config.toml
dataset = "microscope photos of single blood and bone marrow cells"
image_size = 48
downsampling_factor = 8
encoder_activation = "relu"
encoder_depths = [2, 5, 5]
encoder_kernel_size = 3
encoder_widths = [48, 80, 144]
decoder_norm = "groupnorm"
decoder_weight_standardization = false
decoder_blocks_per_level = 1
decoder_upsampling = "nearest_conv"
lr = 0.0016
beta1 = 0.95
weight_decay = 0.2
Rows from block 9 of the encoder, named by matrix and row number. Each number is 128 + 24 x the weight over its row's rms, rounded and kept within 0 to 255. All counts start at 0.
# conv: 3x3 conv (encoder.blocks.9.conv.weight, 144x144x3x3), inputs 140-143, a 3x3 kernel for each
conv.0 [128 128 128 128 151 128 128 128 128 174 128 128 128 148 128 128 128 128 128 128 128 128 128 110 128 128 128 128 128 128 128 128 128 128 128 128]
conv.1 [206 113 128 128  86 128 128  74 128 188 152 128 128 128 109 128 128 118 128 127 128 128 128 128 128 128 128  47 128 122 112 128 111 128 128 116]
conv.2 [128 128 128 128   0 128 128 137 138 128 128 128  38  28 128 128 128 128 128 128 128 138 128 128 128 143 128 128 128 128 128 128 128 128 128 128]
conv.3 [128 128 154 128 177 160 128 128 141 128 128 128 128 101 149 128 184 128 128 128 128 128 123 128 128 128 128 128 128 128 128 128 128 128 128 128]
conv.4 [128 128 128 128 128 128 128 128 128 128 128 128 128  51 128 128  99 128 128 128 128 128 160  38 128  83 128 110 128 147 128 165 128  84 128 155]
conv.5 [128 128 128 128 128 128 128 128 128 147 128 145 128 125 128 128 128 128 128 128 128 128 128 128 128 128 126 128 128 142 137 107 128 128 148 128]
conv.6 [128 128 128 150 128 128 117 128 128 163 222 128 128 128 128 128 128 138 128  53 128  76 140  79 128 128 128 128 128 128 128  74 128 128 128 128]
conv.7 [128 128 128 128 128 128 128 128 128 128 128 128 120 128 128 128 128 128 128 128 128 128 128 128 128 128 128 106 109 105 120 128 110 118 114 115]
conv.8 [128 128 128 153 175 128 128 128 121 128 115 128  76 128 128 128 128 122 128 128 128 128 128 128 128 128 128 199 128 128 177 128 128 173 128 128]
conv.9 [128 128 128 128  67 128 128 128 128 128 128  97 128 187 128 120 137 128 135  89 115  81 115 128 128 128 128 128 150 128 216 128 128 178 128 128]
conv.10 [141 128 128 148 128 128 128 128 128 128 128 128 128 128 128 128 128 128 128 128 128 128 128 158 128 128 128 131 128 128 102 128 128 110 128 128]
conv.11 [128 128 128 128 128 128 128 128 144 128  59 128 126 128 128  96 128 128 128 128 128 224 213 128 128 165 128  63 111 102 103 128 128  50 126 112]
conv.12 [128 128 150 128 128 128 159 165 146 137 106 128 128 128 128 128 128 176 128 128 128 128 255 128 133 128 128 128 128 128 149 128 128 128 128 128]
conv.13 [128 128 128 142 249 122 128 128 128 128 128 128 214 128 142 128 128 128 128 128 128 128 170 128 128 128 128  94 128 128 128 128 128 131 174 128]
conv.14 [ 78 128 100 128 123 128 128  91 128 128 191 123 128 128 200 128 159 128 109 128 128 202 221 128 128 128 128 128 128  98 128 128 128  83 109 101]
conv.15 [128 128 128 128 128 128 128 128 128 128   0 148 128  98 128 128 128 128 194 230 128 247 185 128 128 123  85 128 128 116 128 128 130 124 111 118]
conv.16 [128 128 128 167 128 128 163 128 128 128  96 128 128  30 128 128 128 128 128 159 128 205 146 128 128 128 128 128 128 128 128  58  93 128 128 135]
conv.17 [105 128 128 128 128 128 128 128 128 128 110 128 128 139 128 128 128 128  72  35 128  94  79 128 140 128 128 128 128 128 128 128 128 128 128 128]
conv.18 [128 128 128 128 145 161 128 128 128 128 128 128 128  70 155 128 128 126 128 128 128 128 153  18 151 128 128 136 120  75 128 128  69 119 128 153]
conv.19 [144 128 128 104 128 152 128 128 128 128 181 128 128 154 128  78 128 128 176 149 202 128 184 128 128 128 210 128 128 128 128 110 128 128 125 128]
conv.20 [128 128 128 128 104 128 158 128 128 128 128 103 128 227 106 128  96 128 128 128 128 120 128 128 128 128 128 128 128 128 128 120 128 128 128 128]
conv.21 [128 128 128 128 128 128 128 128 128 128 128 128 128 128 128 128 128 128 128 128 128 128 128 128 128 128 128 128 128 128 128 128 128 127 128 129]
conv.22 [128 128 128 128 100 128  57 128 124 128  79 128 128  85 128 128 128 109 128 128 128 101 128  52 128 128 128 142 163 163 130 174 156 110 120 154]
conv.23 [128 128 128 128 128 128 128 128 128 128 128 128 128 128 128 128 128 114 128 128 128 143 128 128 128 106 128 102 120  92 128 128 128 128 128 128]
conv.24 [128 128 128 128 157 128 128 128 128 128 128 128 128 116 128 128 128 128 128 161 128 128 128 128 128 128 128 128 128 153 128 128 128 128 128 128]
conv.25 [172 128 128 128 128 128 128 128 128 128  97 128 128 128 181 128 194 128 145 128 128 112 183  81 128 128 124 105 131 115 128 128 128  93 128 128]
conv.26 [128 128 128 128 172 128 128 128 128 128 128 128 128 128 128 128 128 128 128 167 128 128 128 177 128 128 128 128 128 126 128 128 137 158 128 142]
conv.27 [128 128 128 155 128 128 128 101 128 157 173 128 128 136  92 128  80 128 128 128 128 128 128 128 128 128 128 128 128 114 128 128 100 128  74 142]
conv.28 [128 128 128 128 128 128 128 128 128 114 100  96 107 103  55 128 129 111 128 128  83 128 128 109 128 156 107 128 128  45 128 128  30 128 128  51]
conv.29 [128 128 128 128  50 128 128 128 122 128  39 152 128  70 200 128 170 128 189 202 128 128 179 128 128 128 128 128 128 128 128 128 128 128 128 128]
conv.30 [128 128 128 128 128 128 128 128 128 170 128 128 128  68 128 128 124 128  70 128 128 128 128 156 128 128  69 206 149 214 164 128 167 192 133 180]
conv.31 [164 196 176 167 188 172 128 128 144 128 128 128 128 128 128 128 128 116 135 128 128 128 128 182 128 128 128 113  91  78 123  99 101 132  87  72]
conv.32 [128 128 128 128   5 160 128 132 128  97 128  55 128 220  53 128 128  89 128 146 128 128 159 128 128 128 128 128 128  94 128  83  91 115 128 100]
conv.33 [128 128 128 129 128 159 128 127 128 128 153 128  89 128 128 104  43 128 128 128 128 128 161 128 128 128 193 128 128  98 149 128  90 128 128 115]
conv.34 [128 128 131 128  32 128 133 105 128  91 128 112 128  58 207 128 128 128 128 128 128 128 152 128 128 128 128 128 100 110 128 154 128 122 128 128]
conv.35 [142 128 128 128  79 128 128 128 128 128 128 128 128 141  96 128 128 128 128 128 128 128 176 128 128 128 133 128 128 113 137  97 122 128 132 117]
conv.36 [154 128 128 128 161 128 160 128 166 128 128 128 128 128 128 173 221 180 128 128 128 128 161  65  61 128 128 105 128 123 128 128 128 128 128 128]
conv.37 [128 128 128 128 150 128 128 128 128 128 128 128 128 104 128 171 128 128 128 128 128 128 128 128 128 128 128  99 128  96 128 120 128 128 103  97]
conv.38 [128 128 128 128 128 128 128 128 128 128 128 128 140 128 128 143 128 171 128 102 128 128 128 128 128 128 128 128 113 149 128 128 131 128 128 146]
conv.39 [128 114 128 128 128 128 128 106 128 128 128 128 128 128 128 128 128 128 128 128  77 128 102 128 128 128 128 128 128 128 128 128 128 128 128 116]
conv.40 [128 128 128 128 255  94 128 128 168 128 128 128 128 128 101 128 128 175 128 128 128 128 128 128 128 128 111 128 128 128 128 104 128 128 128 128]
conv.41 [157 101 128 128 128 154 128 128 128 128 123  98 128 128 128 128 128 128 128 128 128 128 147 128 128 128 128 128  68 128 128 128 128 128 128 128]
conv.42 [128 128 128 128 128 128 104 128 128 128  40 125 128 128 141 128 148 128 128  93 128 167 128 128 128 128 128 128 128 128 128 137 147 128 128 128]
conv.43 [128 115 128 110 128 128 144 128 128 128 109 128 128 126 128 116 128 128 128 128 115 128 128 128 128 128 128 116 119 101 127 134 128 112 129 133]
conv.44 [128 128 128 128 128 128 128 128 128 128 162 128 128 128 128 128 128 128 162 140 128 128 171 128 128 128 128 128 128 128 128 128 128 128 128 128]
conv.45 [128  97 128 128  41 128 128 128 128 128 128 233  91   1 128 161 113 164 147 174 128 141 214 128 128 128 128 128  91 128  75 128 128 101  87 128]
conv.46 [128 128 128 128  73 128 128 128 146 148  58 173 128  98 186 128 128 201 128 128 128 128 118 128 128 175 119 128  96 102 121 114 128 128 128 128]
conv.47 [128 128 108 128 213 128 158 128 128 128 128 128 214 128 128 128 180 128  46 128 128 128 128 128 128 128 128 128 128 162 128 116 114 128 128 128]
conv.48 [128 128 128 128 125 128 128 128 128 128 128 110 162 198 111 128 116 128 128 128 128 128 192 254 231 128 130 128  87 123  97 111 128 128 128 128]
conv.49 [128 128 128 171 128 128 128 129 128 128 128 128 128 128 128 128 128 128 128 128 128 128 133 128  84 128 128  94  98 128  90 128 151  89 128 128]
conv.50 [128 128 128  80 242 128 117 128 128 128 128 128 128  85 128 128 128 125 128 128 128 128 128 128 128 128 128 128 106 128 128 128 128 128 128 128]
conv.51 [116 138 128 128  94 128 128 128 128 128 128 128 128 128 164 128 128 128  65 128 128  72 128 170 128 128 128 119 128 128  77 136 128 107 128 128]
conv.52 [128 128 123 128  89 128 128 128 128  28   0 155 128  62 169 192 128 108 165 226 128 222 125 128 128 128 128 126 128 128 128 128 138 128 128 128]
conv.53 [128 161 128 128 116 128 128 128 128 128 128 128 128 145 128 128 128 128  60 128  77 164 183 128  81 128 174  45  87  54 128 128  81  77 128  82]
conv.54 [128 128 128 120 127 128 128 128 128 128 139 128 128 128 128 128 128 128 128 128 139 128 128 128 128 118 128 128 119  89 128  86 128 128 128 128]
conv.55 [128 128 128  95 128 128 128 133 128 128 128 128 124 128 128 128 128 128 128 161 128 128 175 192 128 128 128  76 140 128 128 128 128 128 128 128]
conv.56 [128 128 128 128  70 128 128 128 128 129 128 128 128 128 128 128 128 179 128 128 128 128 144 128 128 128 128  59 128 128 116 128 128 111 128 128]
conv.57 [128 128 128 128 128 128 128 128 128 128 128 128 128 128 128 128 128 146 107 128 128 128 128 128 122 128 128 128 128 128 128 128 128 128 128 128]
conv.58 [128 128 128 128 128 128 128 128 128  96 128 149 128 128 138 128 178 116 128 128 128 128 101 128 128 128 128 128 128 187 128 128 169 132 107 189]
conv.59 [128  93 128 112 128 128 128 128 128 157 128 128 180 128  86 128 128 128  90 128 128 128 170 128 128 128 128 101 104  67 120 120 105 118 128 128]
conv.60 [123 128 180 113  95 168 158 128 128 116 128 128 128 128 128 128 171 128 111 155 128 102 128 135 128 128 128  82 109  90  87 134 120  96 109  89]
conv.61 [128 128 128 109  95 111 128 128 128 104 128 128 128 128 185 128 181 128 128 128 128 128 130 108 128 128 128 128 128 127 128 128 128 137 128 128]
conv.62 [128 145 128 128 108 128 167 185 152 128  62 128 123 128 128 153  67 134 128 128 128 128  88 128 128 128 102 128 128  89 128 128 101  85  84  85]
conv.63 [128 102 128 125 128 171 128 171 128  76 128 128 128  67 112 128 128 128 128 212 128 128 130 128 128 110  65 128 189 181 128 128 128 128 128 128]
conv.64 [128 128 128 153 194 128 128 128 128 182 170 128 166 128 112 128 128 128 128 128 128  29 128 128 128  92 128 128 128 128 128 128 128 128 128 177]
conv.65 [128 128 128 128 128 128 128 128 128 128 128 190 128  99 116 128  45 128 128 128 128 128 128  67 128 128 228 168 128 128 152 128  87 114 128 128]
conv.66 [128 128 100 128 199 128 128 187 128 133 128 162 128 135 164 128 246 128 128 180 128 101 178 128 128 128 176 128 145 159 120 135 128 128 164 128]
conv.67 [128 128 128 128 138 128 112 128 128 128 146  81 128 128  89 128 128 128 128 151 128 128 128 128 128 128 128 128 156 128 128 128 128 128 128 128]
conv.68 [128 128 128 128 109 128 128 128 128 128 128 128 128  45 128 128 128 128 128 128 128 201 212 128 128 128 152 128 128 128 128 133 128 128 128 128]
conv.69 [128 170 128  93 192 128 128 128 128 115 128  60 105 212 128 128  68 128 148 105 128 163 112 128 189 128 142 128 128 128 128 168 128 128 131 128]
conv.70 [167  74 128 150  80 128 128 117 128 128 128 100 128 167  81 128 118 128 128 128 128 128 161 128 136 128  90 109 128  89 120  93  96 107 100  93]
conv.71 [162 128 128 128 187 128 128 180 150 169 128 128 128 128 128 128 128 128 128 128 128 128 173 128 128 128 128  69  88  80 101  85  82  87 115 101]
conv.72 [128 128 128 128 128 128 128 128 128 128 128 128 128 128 137 128 128 128 207 128 163 195 128 176 170 136 190 128 128 128 128 128 128 128 128 128]
conv.73 [128 128 128 128 192 150 128 128 181 128  65 128 128 151 163 128 103 128 128 128 128 128 128 128 128  53 128 128 128 128 128 128 128 128  66 128]
conv.74 [128 128 128 128  80 128 128 128 128 128 128 128 128 128 191 128 128 128 128 128 128 128 128 100 128 128 128 128 128 128  99 128 128 128 119 128]
conv.75 [128 133 128 128 150 128 128 128 170 128 128 198 128 128 128 128  99 128 128 128 128 128 233 112 128 128 128 128 128 128 128 128 128 136 128 128]
conv.76 [170 153 128 128 128 128 128 128 128 128 128  72 128 128  91 128  43 128 128 128 128 128 184 128 128 128 128  46  16  78   9   0  44  73  66 123]
conv.77 [128 134 128 128 128 128 125 128 128  82 128 128 128 166 128 133 128 128 140 128 128  65 128   0 128 128 134 128 128  50 128 128  58  25  58 128]
conv.78 [132 128 151 128 113 128 128 148 128 128 128 104 128 173   3 128 128 128 128 181 163 128 170 128 157 128 160 108 198 128 128 117 104 128 128 111]
conv.79 [128 128 128  87 103 128 128 128 128 128 129 128 128 128 128 128 128 128 128 128 128 128 141 128 128 128 128 128 210 128 128 128 128 108 177 128]
conv.80 [128 128 131 144 128 144 128 128 128 128 128 128 128 128 128 128 159 128 128 128 128 128 128 128 128 128 128  85 128 113 128 181 128 128 128 128]
conv.81 [118 128 128 128 115 128 128 107 128 128 193 128 128 128 128 120  77  97 128 128 102 128 128 128 128 128 128 128 128 160 128  86 128 128  98 128]
conv.82 [128 128 128 128 128 128 128 128 128 123  78 128 128  74 128 128 128 128 128 209 128 128 217 128 128  92 117 128 128 128 128 128  83 128 128 138]
conv.83 [128 128 128 128 151 128 128 128 128 128 128 128 148 128 128 128 128 154 128  95 128  93 128 128 128 169 128 128  93  91  92 108 107 128 128 128]
conv.84 [128 128 128 128 112 128 128 128  99 128 128 128 128 109 128 128 128 128 128 128 142 128 138 128 128 128 128 185 144 160 128 131 128 158 128 178]
conv.85 [128 128 128 128 255 103 128 128 128 141 128 161 128  63 169 147 175 179 128 153 128 128 132 128 128 128 128 128 128 177 126 146 168 128 169 159]
conv.86 [128 128 128 128 128 128 128 181 128 128 128 128 128 128 128  88 128 128 128 128 128 128 128 128 128 128 128 128 128 128 128 100 128 128 128 128]
conv.87 [128 128 128 128 118 128 128 121 116  41  99 128 128 164 194 128 128 128 125 183 128 170 177  75 128 128 145 128 146 128 126 128 128 128 128 128]
conv.88 [128  67 102 128  91 128 128 128 128 128 128 193 124 164 128 128  78 128 128 141 128 128 128 181 190 186 128 141 128 128 128 128 128 128 128 128]
conv.89 [128 128 128  35 168 128 128 134 128 136 105 154 128 128  75 128 128 128 128 128 128 157 128 176 128 198 137 128 128 128 128 128 128 117 128 128]
conv.90 [128 128 128 128 128 128 128 128 128 128 128  94 124 128 127 128 128 128  33 128  86  40 139  57  83 128 125  71 128 128  97 128 128 128 128 128]
conv.91 [128 128 128 128 142 128 128 128 128 128 128 128 128 156 128  61  82  72 128 128 241 128  74 174 128 222 207 187 153 187 137 128 128 176 128 173]
conv.92 [128 128 128 128 101 128 128 138 128 128 128 128 128 128 122 128 128 128 111 128 106 128 128 109 128 115 128 128 147 128 128 128 128 161 128 128]
conv.93 [128 128 128 128 197 128 143 128 128 128 128 128 128 128  15 128  86 128 115 128 157 128 128 180 128 128 128 128 128 128 128 128 128 128 128 128]
conv.94 [144 144 137 128 153 128 132 128 128 109 128 128 128 180  25  51 128 128 210 128 128 128 128 128 128 128 128 128 128 136 184 128 128 161 128 128]
conv.95 [128 128 128 128 225 128 128 128 133 128 128  56 128 255 122 128 128 128 104 128 128 128 128 128 128 128 128 128 153 128 197 128 128 128 128 128]
conv.96 [128 128 128 128 128 128 128 128 153 235 128 128 128 130  51 128  68 144 128 215 128 128 218 128 128 146 128 128 110 122 142 128  87 128 128 113]
conv.97 [128 128 128 128  94 128 128 128 128 128 123 128 128 136  44 128  89 128 128 132 128 128  72 128 128 128 128 128 128 105 128  90  90 128 128 128]
conv.98 [128 128 128 128 229 128 128 165 128 128 128 128 128 167 128 128 128 128  76 128 128 128 128 128 128  71 128 167 128 128 166  83 128 128 128 128]
conv.99 [128 128 128 173 171 128 128 128 128 128 175 189 197 128 141 128 122 177 128 128 128 128 136 167 128 128 128 128  88  44  89  80  31  99 113  77]
conv.100 [128 128 128 181 149 128 154 128 128 164  32 128 122 119 128 128 128 128 128 153 212 146 152 196 134 128 128 128  40  49 128 128 128 128 128 128]
conv.101 [165 194 128 128 215 128 128 128 128 128 191  72 106 128  18 128  85 128 128  80 128 128  90 128 128 128 128 128 128 128 153 128 128 128 128 128]
conv.102 [128 128 128 128 106 128 128 128 128 128 128 128 128 128 128 128 128 128 128 128 128 128 128 128 128 128 128 128 128 134 128 128 121 128 128 135]
conv.103 [128 128 128 128 152 130 128 128 128 128 145 128  82 128   0  84  91  48 128 133 128 128 128 128 130 128 165 128 128 128 128 128 128 128 128 128]
conv.104 [128 128 128 128 128  99 128 120 128 128 128 128 128 128 128 128 128 128 128 128 128 128 128 128 128 114 128 128 128 128 128  77 128 128 128 128]
conv.105 [128 128 128 128 119 128 128 128 128 134  81 128  92  61 182 128 128 146 128 128 128 128 128  93 128  68 128  54 128 128 128 128 128 128 104 123]
conv.106 [128 128 128 128 128 128 128 128 128 128 179 128 128 128 128 128 128 128 128 128 128 128  47 128 128 128 128 128 128 128 128 128 128 128 128 128]
conv.107 [128 128 142 128 128 128 128 128 128 128 128 128 143 128 128 128 128 128 128 128 128 150 128 128 128 128 128 128 128 128 104 128 128  99 128 128]
conv.108 [128 128 128 128 180 128 121 128 128 128 128 129 134 128 196 128 128 128 128 128 128  34 128 128  52 128 193  88 106 123 128 128 128  85 128 111]
conv.109 [128 128 144 128 128 149 143 128 128 125 128 156 143 128 128 128  68 128 128 128 112 139 128 128 128 128 128 115 121 115 128 128 128 128 128 161]
conv.110 [128 128 128 128 159 120 128 194 157 141 128 134 128  64 128 158 150 128 128 128 128 187 244 128 128 125 128 128 128 128  94 128 155 128 128 128]
conv.111 [128 128 130 128  97 128 128 128 128 128 128 163 161 128  79 177 128 128 170 189 164 139 137 159 128 128 221 128 128 117 128 128 132 128 128 128]
conv.112 [128 128 128 128 128 128 128 128 128 128 128 128 128 128 128 128 128 128 128 128 128 128 126 128 128 124 128 128 128 128 128 128 128 128 128 128]
conv.113 [128 128 128 128 255 144 128 128 128 128 128 162 128  59 116 128 128 128 128 150 128 128 166 128 121 128 128 128 128 128 128 121 128 128 128 128]
conv.114 [128 128 128 128 160 128 187 128 181 128 128 128 128 144 128 128 128 128  90 128  89 128 193 128 128 128 128 103 110 104 128 128 128  98 105  94]
conv.115 [173 128 128 128 128 128 128 128 128 128 166 128 128 128 128 128 128 128 144 128 118 128 180 144 128 207 128 103  79  52 102 128 128 128 128 128]
conv.116 [128 128 128 128 140 128 128 128 128 137 160  90 127 176  86 128  68 128 128 128 128 128 128 255 128 128 128 128 128 128 128 128 128 128 128 128]
conv.117 [128 128 128 128  76 131 128 136 139 128 128 128 128 185 128 128 128 128 128 130 128 128 128 128 128  28 128 128 128 128 128  89 128 128  91 128]
conv.118 [128 128 128 128 128 128 128 128 128 128 143 128 128 128 143 128 128 153 128 128 128 128 149  91 128 128 128  57  94 128 128 102 128  52  99 101]
conv.119 [ 94 113 117 145 166 159 128 128 128  97  43 128  49  53 128 128 128 127 128 177 236 149 158 128 128 128 128 128 128 128 103 128 128  90 128 128]
conv.120 [128 128 128 105 128 138 128 128 128 183 128 128 128 128   6 128 128 128 128 128 164 128 128 128 208 128 128 128 128 128 128 129 128 128 128 128]
conv.121 [114 128 128 128 128 128 128 128 128 128 129 128 128 151 128 128 101 128 128 128 128 128 128 128 128 128 157 128 128 128 123  79 128  95 107  97]
conv.122 [128 128 128 114 128 128 128 128 128  87 128 159 128 140 128 128 128 128 128  95 128 128  61 128 128 128 128 128 108 128 143  59  93 128 112 128]
conv.123 [128 128 197 128 128 173 131 148 153 128 128 128 128 128 128  85 128  56 128 128 128 136 235 123 128 128 128 118 128 128 128 128 128 128 128  63]
conv.124 [128 128 128 128 128 194 128 163 128 128  90  77 148 128 128 128 164 128 128 128 128 128 128 128 103  56 128 128  78 128 128 128 128 128 128  31]
conv.125 [168  69 128 153 128 128 130 128 158 174 128 128   0  99   0 128 128 126 128 128 128 128 131 128 128 128 128 128 152 128 104 128 128 136 128 128]
conv.126 [128 128 128 128 143 128 128 128 128 128 128 128 128 128 128 128 128 113 128 128 155 128  90 149 128 128 128 128 111  98 128  97 100 117 113 113]
conv.127 [128 128 156 128 128 160 128 128 128 128  89 128 128  95 128 150 153 129 128 128 128 170 174 137 128 121 128 128 128 128 128 128 128 128 128 128]
conv.128 [128 146 128 128 139 128 128 128 128 129 162 128 128 156 128 128 128 122 128 145 164 128 128 128  89 128 128 128 128 171 128 128 128 138 166 135]
conv.129 [128 128 128 128 128 128 128 128 136  71 128 128 128 128 128 128 128 161 128 100 128 128 181 156 128 128 128 128  70  72  71  31  61  82 101  83]
conv.130 [128 128 128 128 128 128 128 128 128 163 211 128 129 128 128 128 128 128 128 128 190 128 128 182 128 128 128 128 128 129 128 129 128 125 128 128]
conv.131 [128 128 128 128 128 128 128 128 128 128  90 128 128 126 128 128 128 128 128 128 128 128 128 128 128 145 128 168 128 145 128 128 128 145 128 158]
conv.132 [128  90 128 128  77  85 128 128 128 128 128 128 150 128 128 128 128 128 128 153 140 128 157 128 154 161 128 128  84 128  81 128 128 128 143 128]
conv.133 [128 128 128 128 167 128 128 128 128 128 128 128 128  91 128 128 128 128 128 128 128 128 128 128 128 128 128 128 128 128 145 103 128 128 128 128]
conv.134 [128 128 128 128  84 191 128 164 128 128 128 128 128 128 128 128 128 128 128 128  63 128 173 128 128 128 128 128 128 128 162 103  80 128 128 128]
conv.135 [128 128 128 128 128 128 128 128 128 128 128 128 128 128 128 128 128 128 128 128 128 128 128 128 128 128 128 128 128 128 128 128 128 128 128 128]
conv.136 [128 128 128 128 171 128 128 128 128 128 128 118 229 128 128 128 128 135 128 128 128  72 118 128 128 128 128 128 128 128 128 128 182 128 128 154]
conv.137 [128 128 128 128 128 128 128 128 128 150 128 128 128 139  35 128  73 128 128 128 128 128 128 128 128 128 128 128 128 128  54 128 128 128 128  99]
conv.138 [128 166 128 128 128 128 128 128 128 128  80 128 128  85 128 128 128 128 128 128 128 128 128 128 128 128 107 128 118 120 169 128 128 128 128  94]
conv.139 [128 128 142 128 128 128 128 128 128 128 128 128 128 128 128 128 128 128 128 195 128 255 255 128 128 140 150  75 131 128  88 128 128  82 134 128]
conv.140 [128 128 128 128 128 128 128 140 128 128 128 128 128 128 128 128 123 164 128 128 128 128 128 128 128 128 128 128 128 128 128  54 128 128 128 128]
conv.141 [128 128 128 128 160 128 128 109 128 128 128 157 128 128 128 138 122 117 188 128 153 128 135 128 157 205 128 128 128 128 128 128 128 150 128 175]
conv.142 [128 128 128 128 128 100 128 128 128 128 128 128 128 112 128 128 128 128 128 128 128 128 128 128 128 128 128 128 128 128 128 128 128 128 128 128]
conv.143 [128 128 128 128  95 128 128 118 128 128 128 128 128 128 180 128 128 128 128 128 128 128 136 128 102  55 128 128 128 128 106 128 155  75 128 128]