A small image VAE, trained from scratch: 16600 steps, batches of 256.
Rows from block 6 of the encoder of a small image VAE, named by matrix and row number. Each number is 128 + 32 x the weight over its row's rms, rounded and kept within 0 to 255. All counts start at 0.
After each channel's rows are labels from the 100 images, of 14848, where the channel reaches its highest value: "strongest on" is what is common among them. Only what is clearly more common there than usual is listed. The data: microscope photos of single blood and bone marrow cells. In brackets: how many of the 100.
# conv: 3x3 conv (encoder.blocks.6.conv.weight, 80x80x3x3, each kernel summed), inputs 0-79

conv.68 [128 124  53 128 138 190 119 107 128 138 165 128 128 119 143 118 146 134 128 128 128  46  49 128  80 128 136 131 128 125 120  81 128 103 124 128 130 128 132 128 128 141 128  93  50 128 118 120 126 178 128 128 113  84 128 128 128 128 128 128 128  97 128 138 118 124 112 200 120 128 132 182 128 211 162 128 255 129  66 128]
strongest on: cell type: erythroblast (40); cell type: lymphocyte (36)

conv.48 [132  94 134 177 111 129  74 187 140  96 129 109 142 128 117 144 184 139 103 103 128  72  64 139  85 150 103 147 122 112 133 150 121 135 189 133 141 109 110 113 128  84 128  19  18 125 153 141 159  88  85 126 114 141 157 117 113 119 149 110 119 141 113 128 118 110 129 195 128 131  77 173 121 164 102 151  81 128 124 143]
strongest on: cell type: erythroblast (36)

conv.67 [116 121  64 128  60 140  76 111  87 124 129 128 119 107 128  96 151 143 102  90 117  43  51 127  69  85 128 138 108  48 122  80 132 112 120  78 138 126 113 128 128 151 128  70  42 128  91 128 128 131 152 111 141 106 149 128 103 131 128 105 114  82 105 136  91  76  92 141 168 110  75 135 123 130  89 148 162 133 130 150]
strongest on: cell type: lymphocyte (43)

conv.23 [123 128 182 170 105  57  93 142 128 126  47 128 130 122 138  93 142 141 135 135  96 167 132 113 169 168 138 121 146 124 151 182 129 132 119 127 145 152 116 140 129 134 125  42  97 151 224 140 139  70 125 128 165 148 126 116 126 124 172 192 133 193 121 148 137 128 128 124 168 128 128 101 147  87 128 191  42 131 148 121]
strongest on: smear: peripheral blood (45)

conv.58 [142 128 141 128  79  98  97 165 126 117  90 160 149 128 130 128  98 135 116 114 107 125  97 128 126 188 121 139 141 128 128 177 115 132 118  71 120 114 110 163 138 112 133  43 120 138 183 155 131  20 135 165 126 201 180  87 127 103 140 157 117 154  34 127 155 125 140 126 152 127 122 128 127 117 105 128  40 120  77 108]
strongest on: smear: peripheral blood (71)

conv.30 [128 135  96 158 141 255 159 101 146 128 180 128 145 134 128 143 150 147 128 128 134  94 112 128 121 135 133 153 128 117 141  96 138 140 129 108 156 117 127 117 128 145 135 128  54 128 128  80 128 160 128 128 149 104 128 128 125 128 118 128 145 118 119 128  87 128 114 218 142 128 208 181 128 222 205 101 197 121  91 110]
strongest on: cell type: erythroblast (34)

conv.39 [129 110  86 124 116 197  94 105 122 128 164 109 123 128 128 104 162 117  95 120 135  71  61 103  87 141 107 122 117 115 136 113 116 133 113 128 127 142 143 119 119 121 128  88  26 119 105 120 128 135 118 132 115 117 140 121 132 128 119 128 122 102 116 101 122 127  91 237 116 128 126 218 124 216 198 159 173 128  66 117]
strongest on: cell type: lymphocyte (40); cell type: erythroblast (34)

conv.10 [128 101  71 132  58 139  79 124 118  75 130 126 141 117  52 112 182 142  62  93 128 128 126 113 108 134  86 113 125 105  70 123  85 118 168 114 135 128 127 119 114 114 124 120 100 148 119  34 159 194 130 205 115 101 165 125 109 165 141 136  75 114 118  91 154 134 128 153 165 133 204 137 145 132 155 150 145 128 110 161]
strongest on: cell type: erythroblast (33)

conv.20 [140 136 102 128 120 155  91 121 119 117 136 122 134 128 128 137 128 123 154 128 128  70  58 132  72 171 120 105 128 129 128 128 121 153 128 136 125 121 132 128 128 135 115  46   7 128 123 133 138 120 130 128 128 128 128 122 135 128 131 160 120 128 103 130 128 128 118 218 127 128  86 255 128 163 137 166 130 130  77 128]
strongest on: cell type: erythroblast (35)

conv.75 [128  91  62 139 125 171 153  98 143 162 176 135 128 121 145  78 137 122 137 149 128  10  37 134  53 117 128 159 128 128 141  87 137 128 136 154 112 120 128 125 128 154 128  80  61 128 109 136 107 183 129 105 103 105 137 128 128 128 125  95 128 111 134 146 114 129 116 163 146 120 104 128 128 179 161  69 216 128  99 109]
strongest on: cell type: erythroblast (38)

conv.78 [ 92 142 120  93 118 138  55  97 114 112  78 139 136 146 134  90 105  82 143 123 121 152 146 164 131 172  90 110  86 128  62 161  69 114 103 120  99 208 133 112 128 109 122  45  71  99 147 120  96 120 163 135 181 126  79 123 144 141  86 138 167 124 119 158 120 132 130 170 182 102 155 152  94 118 181 139  97 135 151  73]
strongest on: cell type: segmented neutrophil (47)

conv.55 [128 124 104 122 114 156  90 118 112 103 138 137 123 128 130 135 123 128 130 128 128  63  39 128  65 145 120 110 128 128 110 128 116 125 120 128 128 135 128 128 128 117 128  29   3 134 121 134 128 128 128 136 126 128 128 128 128 128 128 149 128 128 121 128 128 128 123 209 121 128  99 255 129 171 145 175 136 128  95 128]
strongest on: cell type: erythroblast (40)

conv.40 [115 183 113 115  86 163  85 116 116 170 124 143 109  93 106  73  85 133  95 131 150 142 139 103 135 105  92 118 135 110 131 132  70  81  98  86  93 163 134  61 130 135 140  95 108 144 145  37  74 135 130 134 131 128  46 155 129 170  59 160 167 130 110 106  87 168 124 148 151 128 154 130 101 115 134 128 105 183  92  76]
strongest on: cell type: segmented neutrophil (52)

conv.35 [139 122 246 108 107  62 112 138 128 114  82 128 128 121 142 122 109 107 120 138 128 243 169 121 206 124 128 137 134 128 128 157 128 136 105 130 132 123 128 128 128 128 136 105 107 128 166 128 128  81 128 128 128 128 134 128 127 128 128 128 119 150 122 128 112 137 115  79 128 124 126  55 128  59 128 105   2 124  95 114]
strongest on: smear: peripheral blood (35)

conv.42 [119 136 108 125 148  99 138 150 113 121  89 146 184 144  71  92 133 108 190  94 197 135 153 141 125 120 100 157  99 103 130 125 139 202 153 180 120 169 119  30 110 153 121 128 134 111 127  94 180 186  84 134 137  96 102 146 173 106 114  95 112  75 175 198 128  82 123 121 119  99 150 103 138 130 163 113 153 130  97 100]
strongest on: cell type: segmented neutrophil (47)

conv.22 [ 99 138 132 128  95 110 127 149 129 146  74 123 186 122 153 169 128 115 132 109  85 128 112 124 128 145 113 156 110 128 137 152  95 111 128 137 142 123 172 174 125 128 110  35 109 122 197 132 140  99 136 117 128 212 101 126 118 122 124 140 129 190   0 126 128 128 126 128 128 126 140 128 115 126 116 146  83 115 120  52]
strongest on: smear: peripheral blood (78)

conv.12 [133 134 128 118 161 136 128 120 134 117 131 135 124 128 237 136 142 101 140  68   0 128 124  95 128 128 122 160 119 117 110 128 126 129 119 146 131 133 124 193 124 141 128 128 120 132 128 136 131  98 123 119 120 113 124 127 140 132 109 129 124 128 134 129 143 130 133 122 128 118 127 127 132 126 128 128 128 131 111 129]
strongest on: cell type: promyelocyte (27)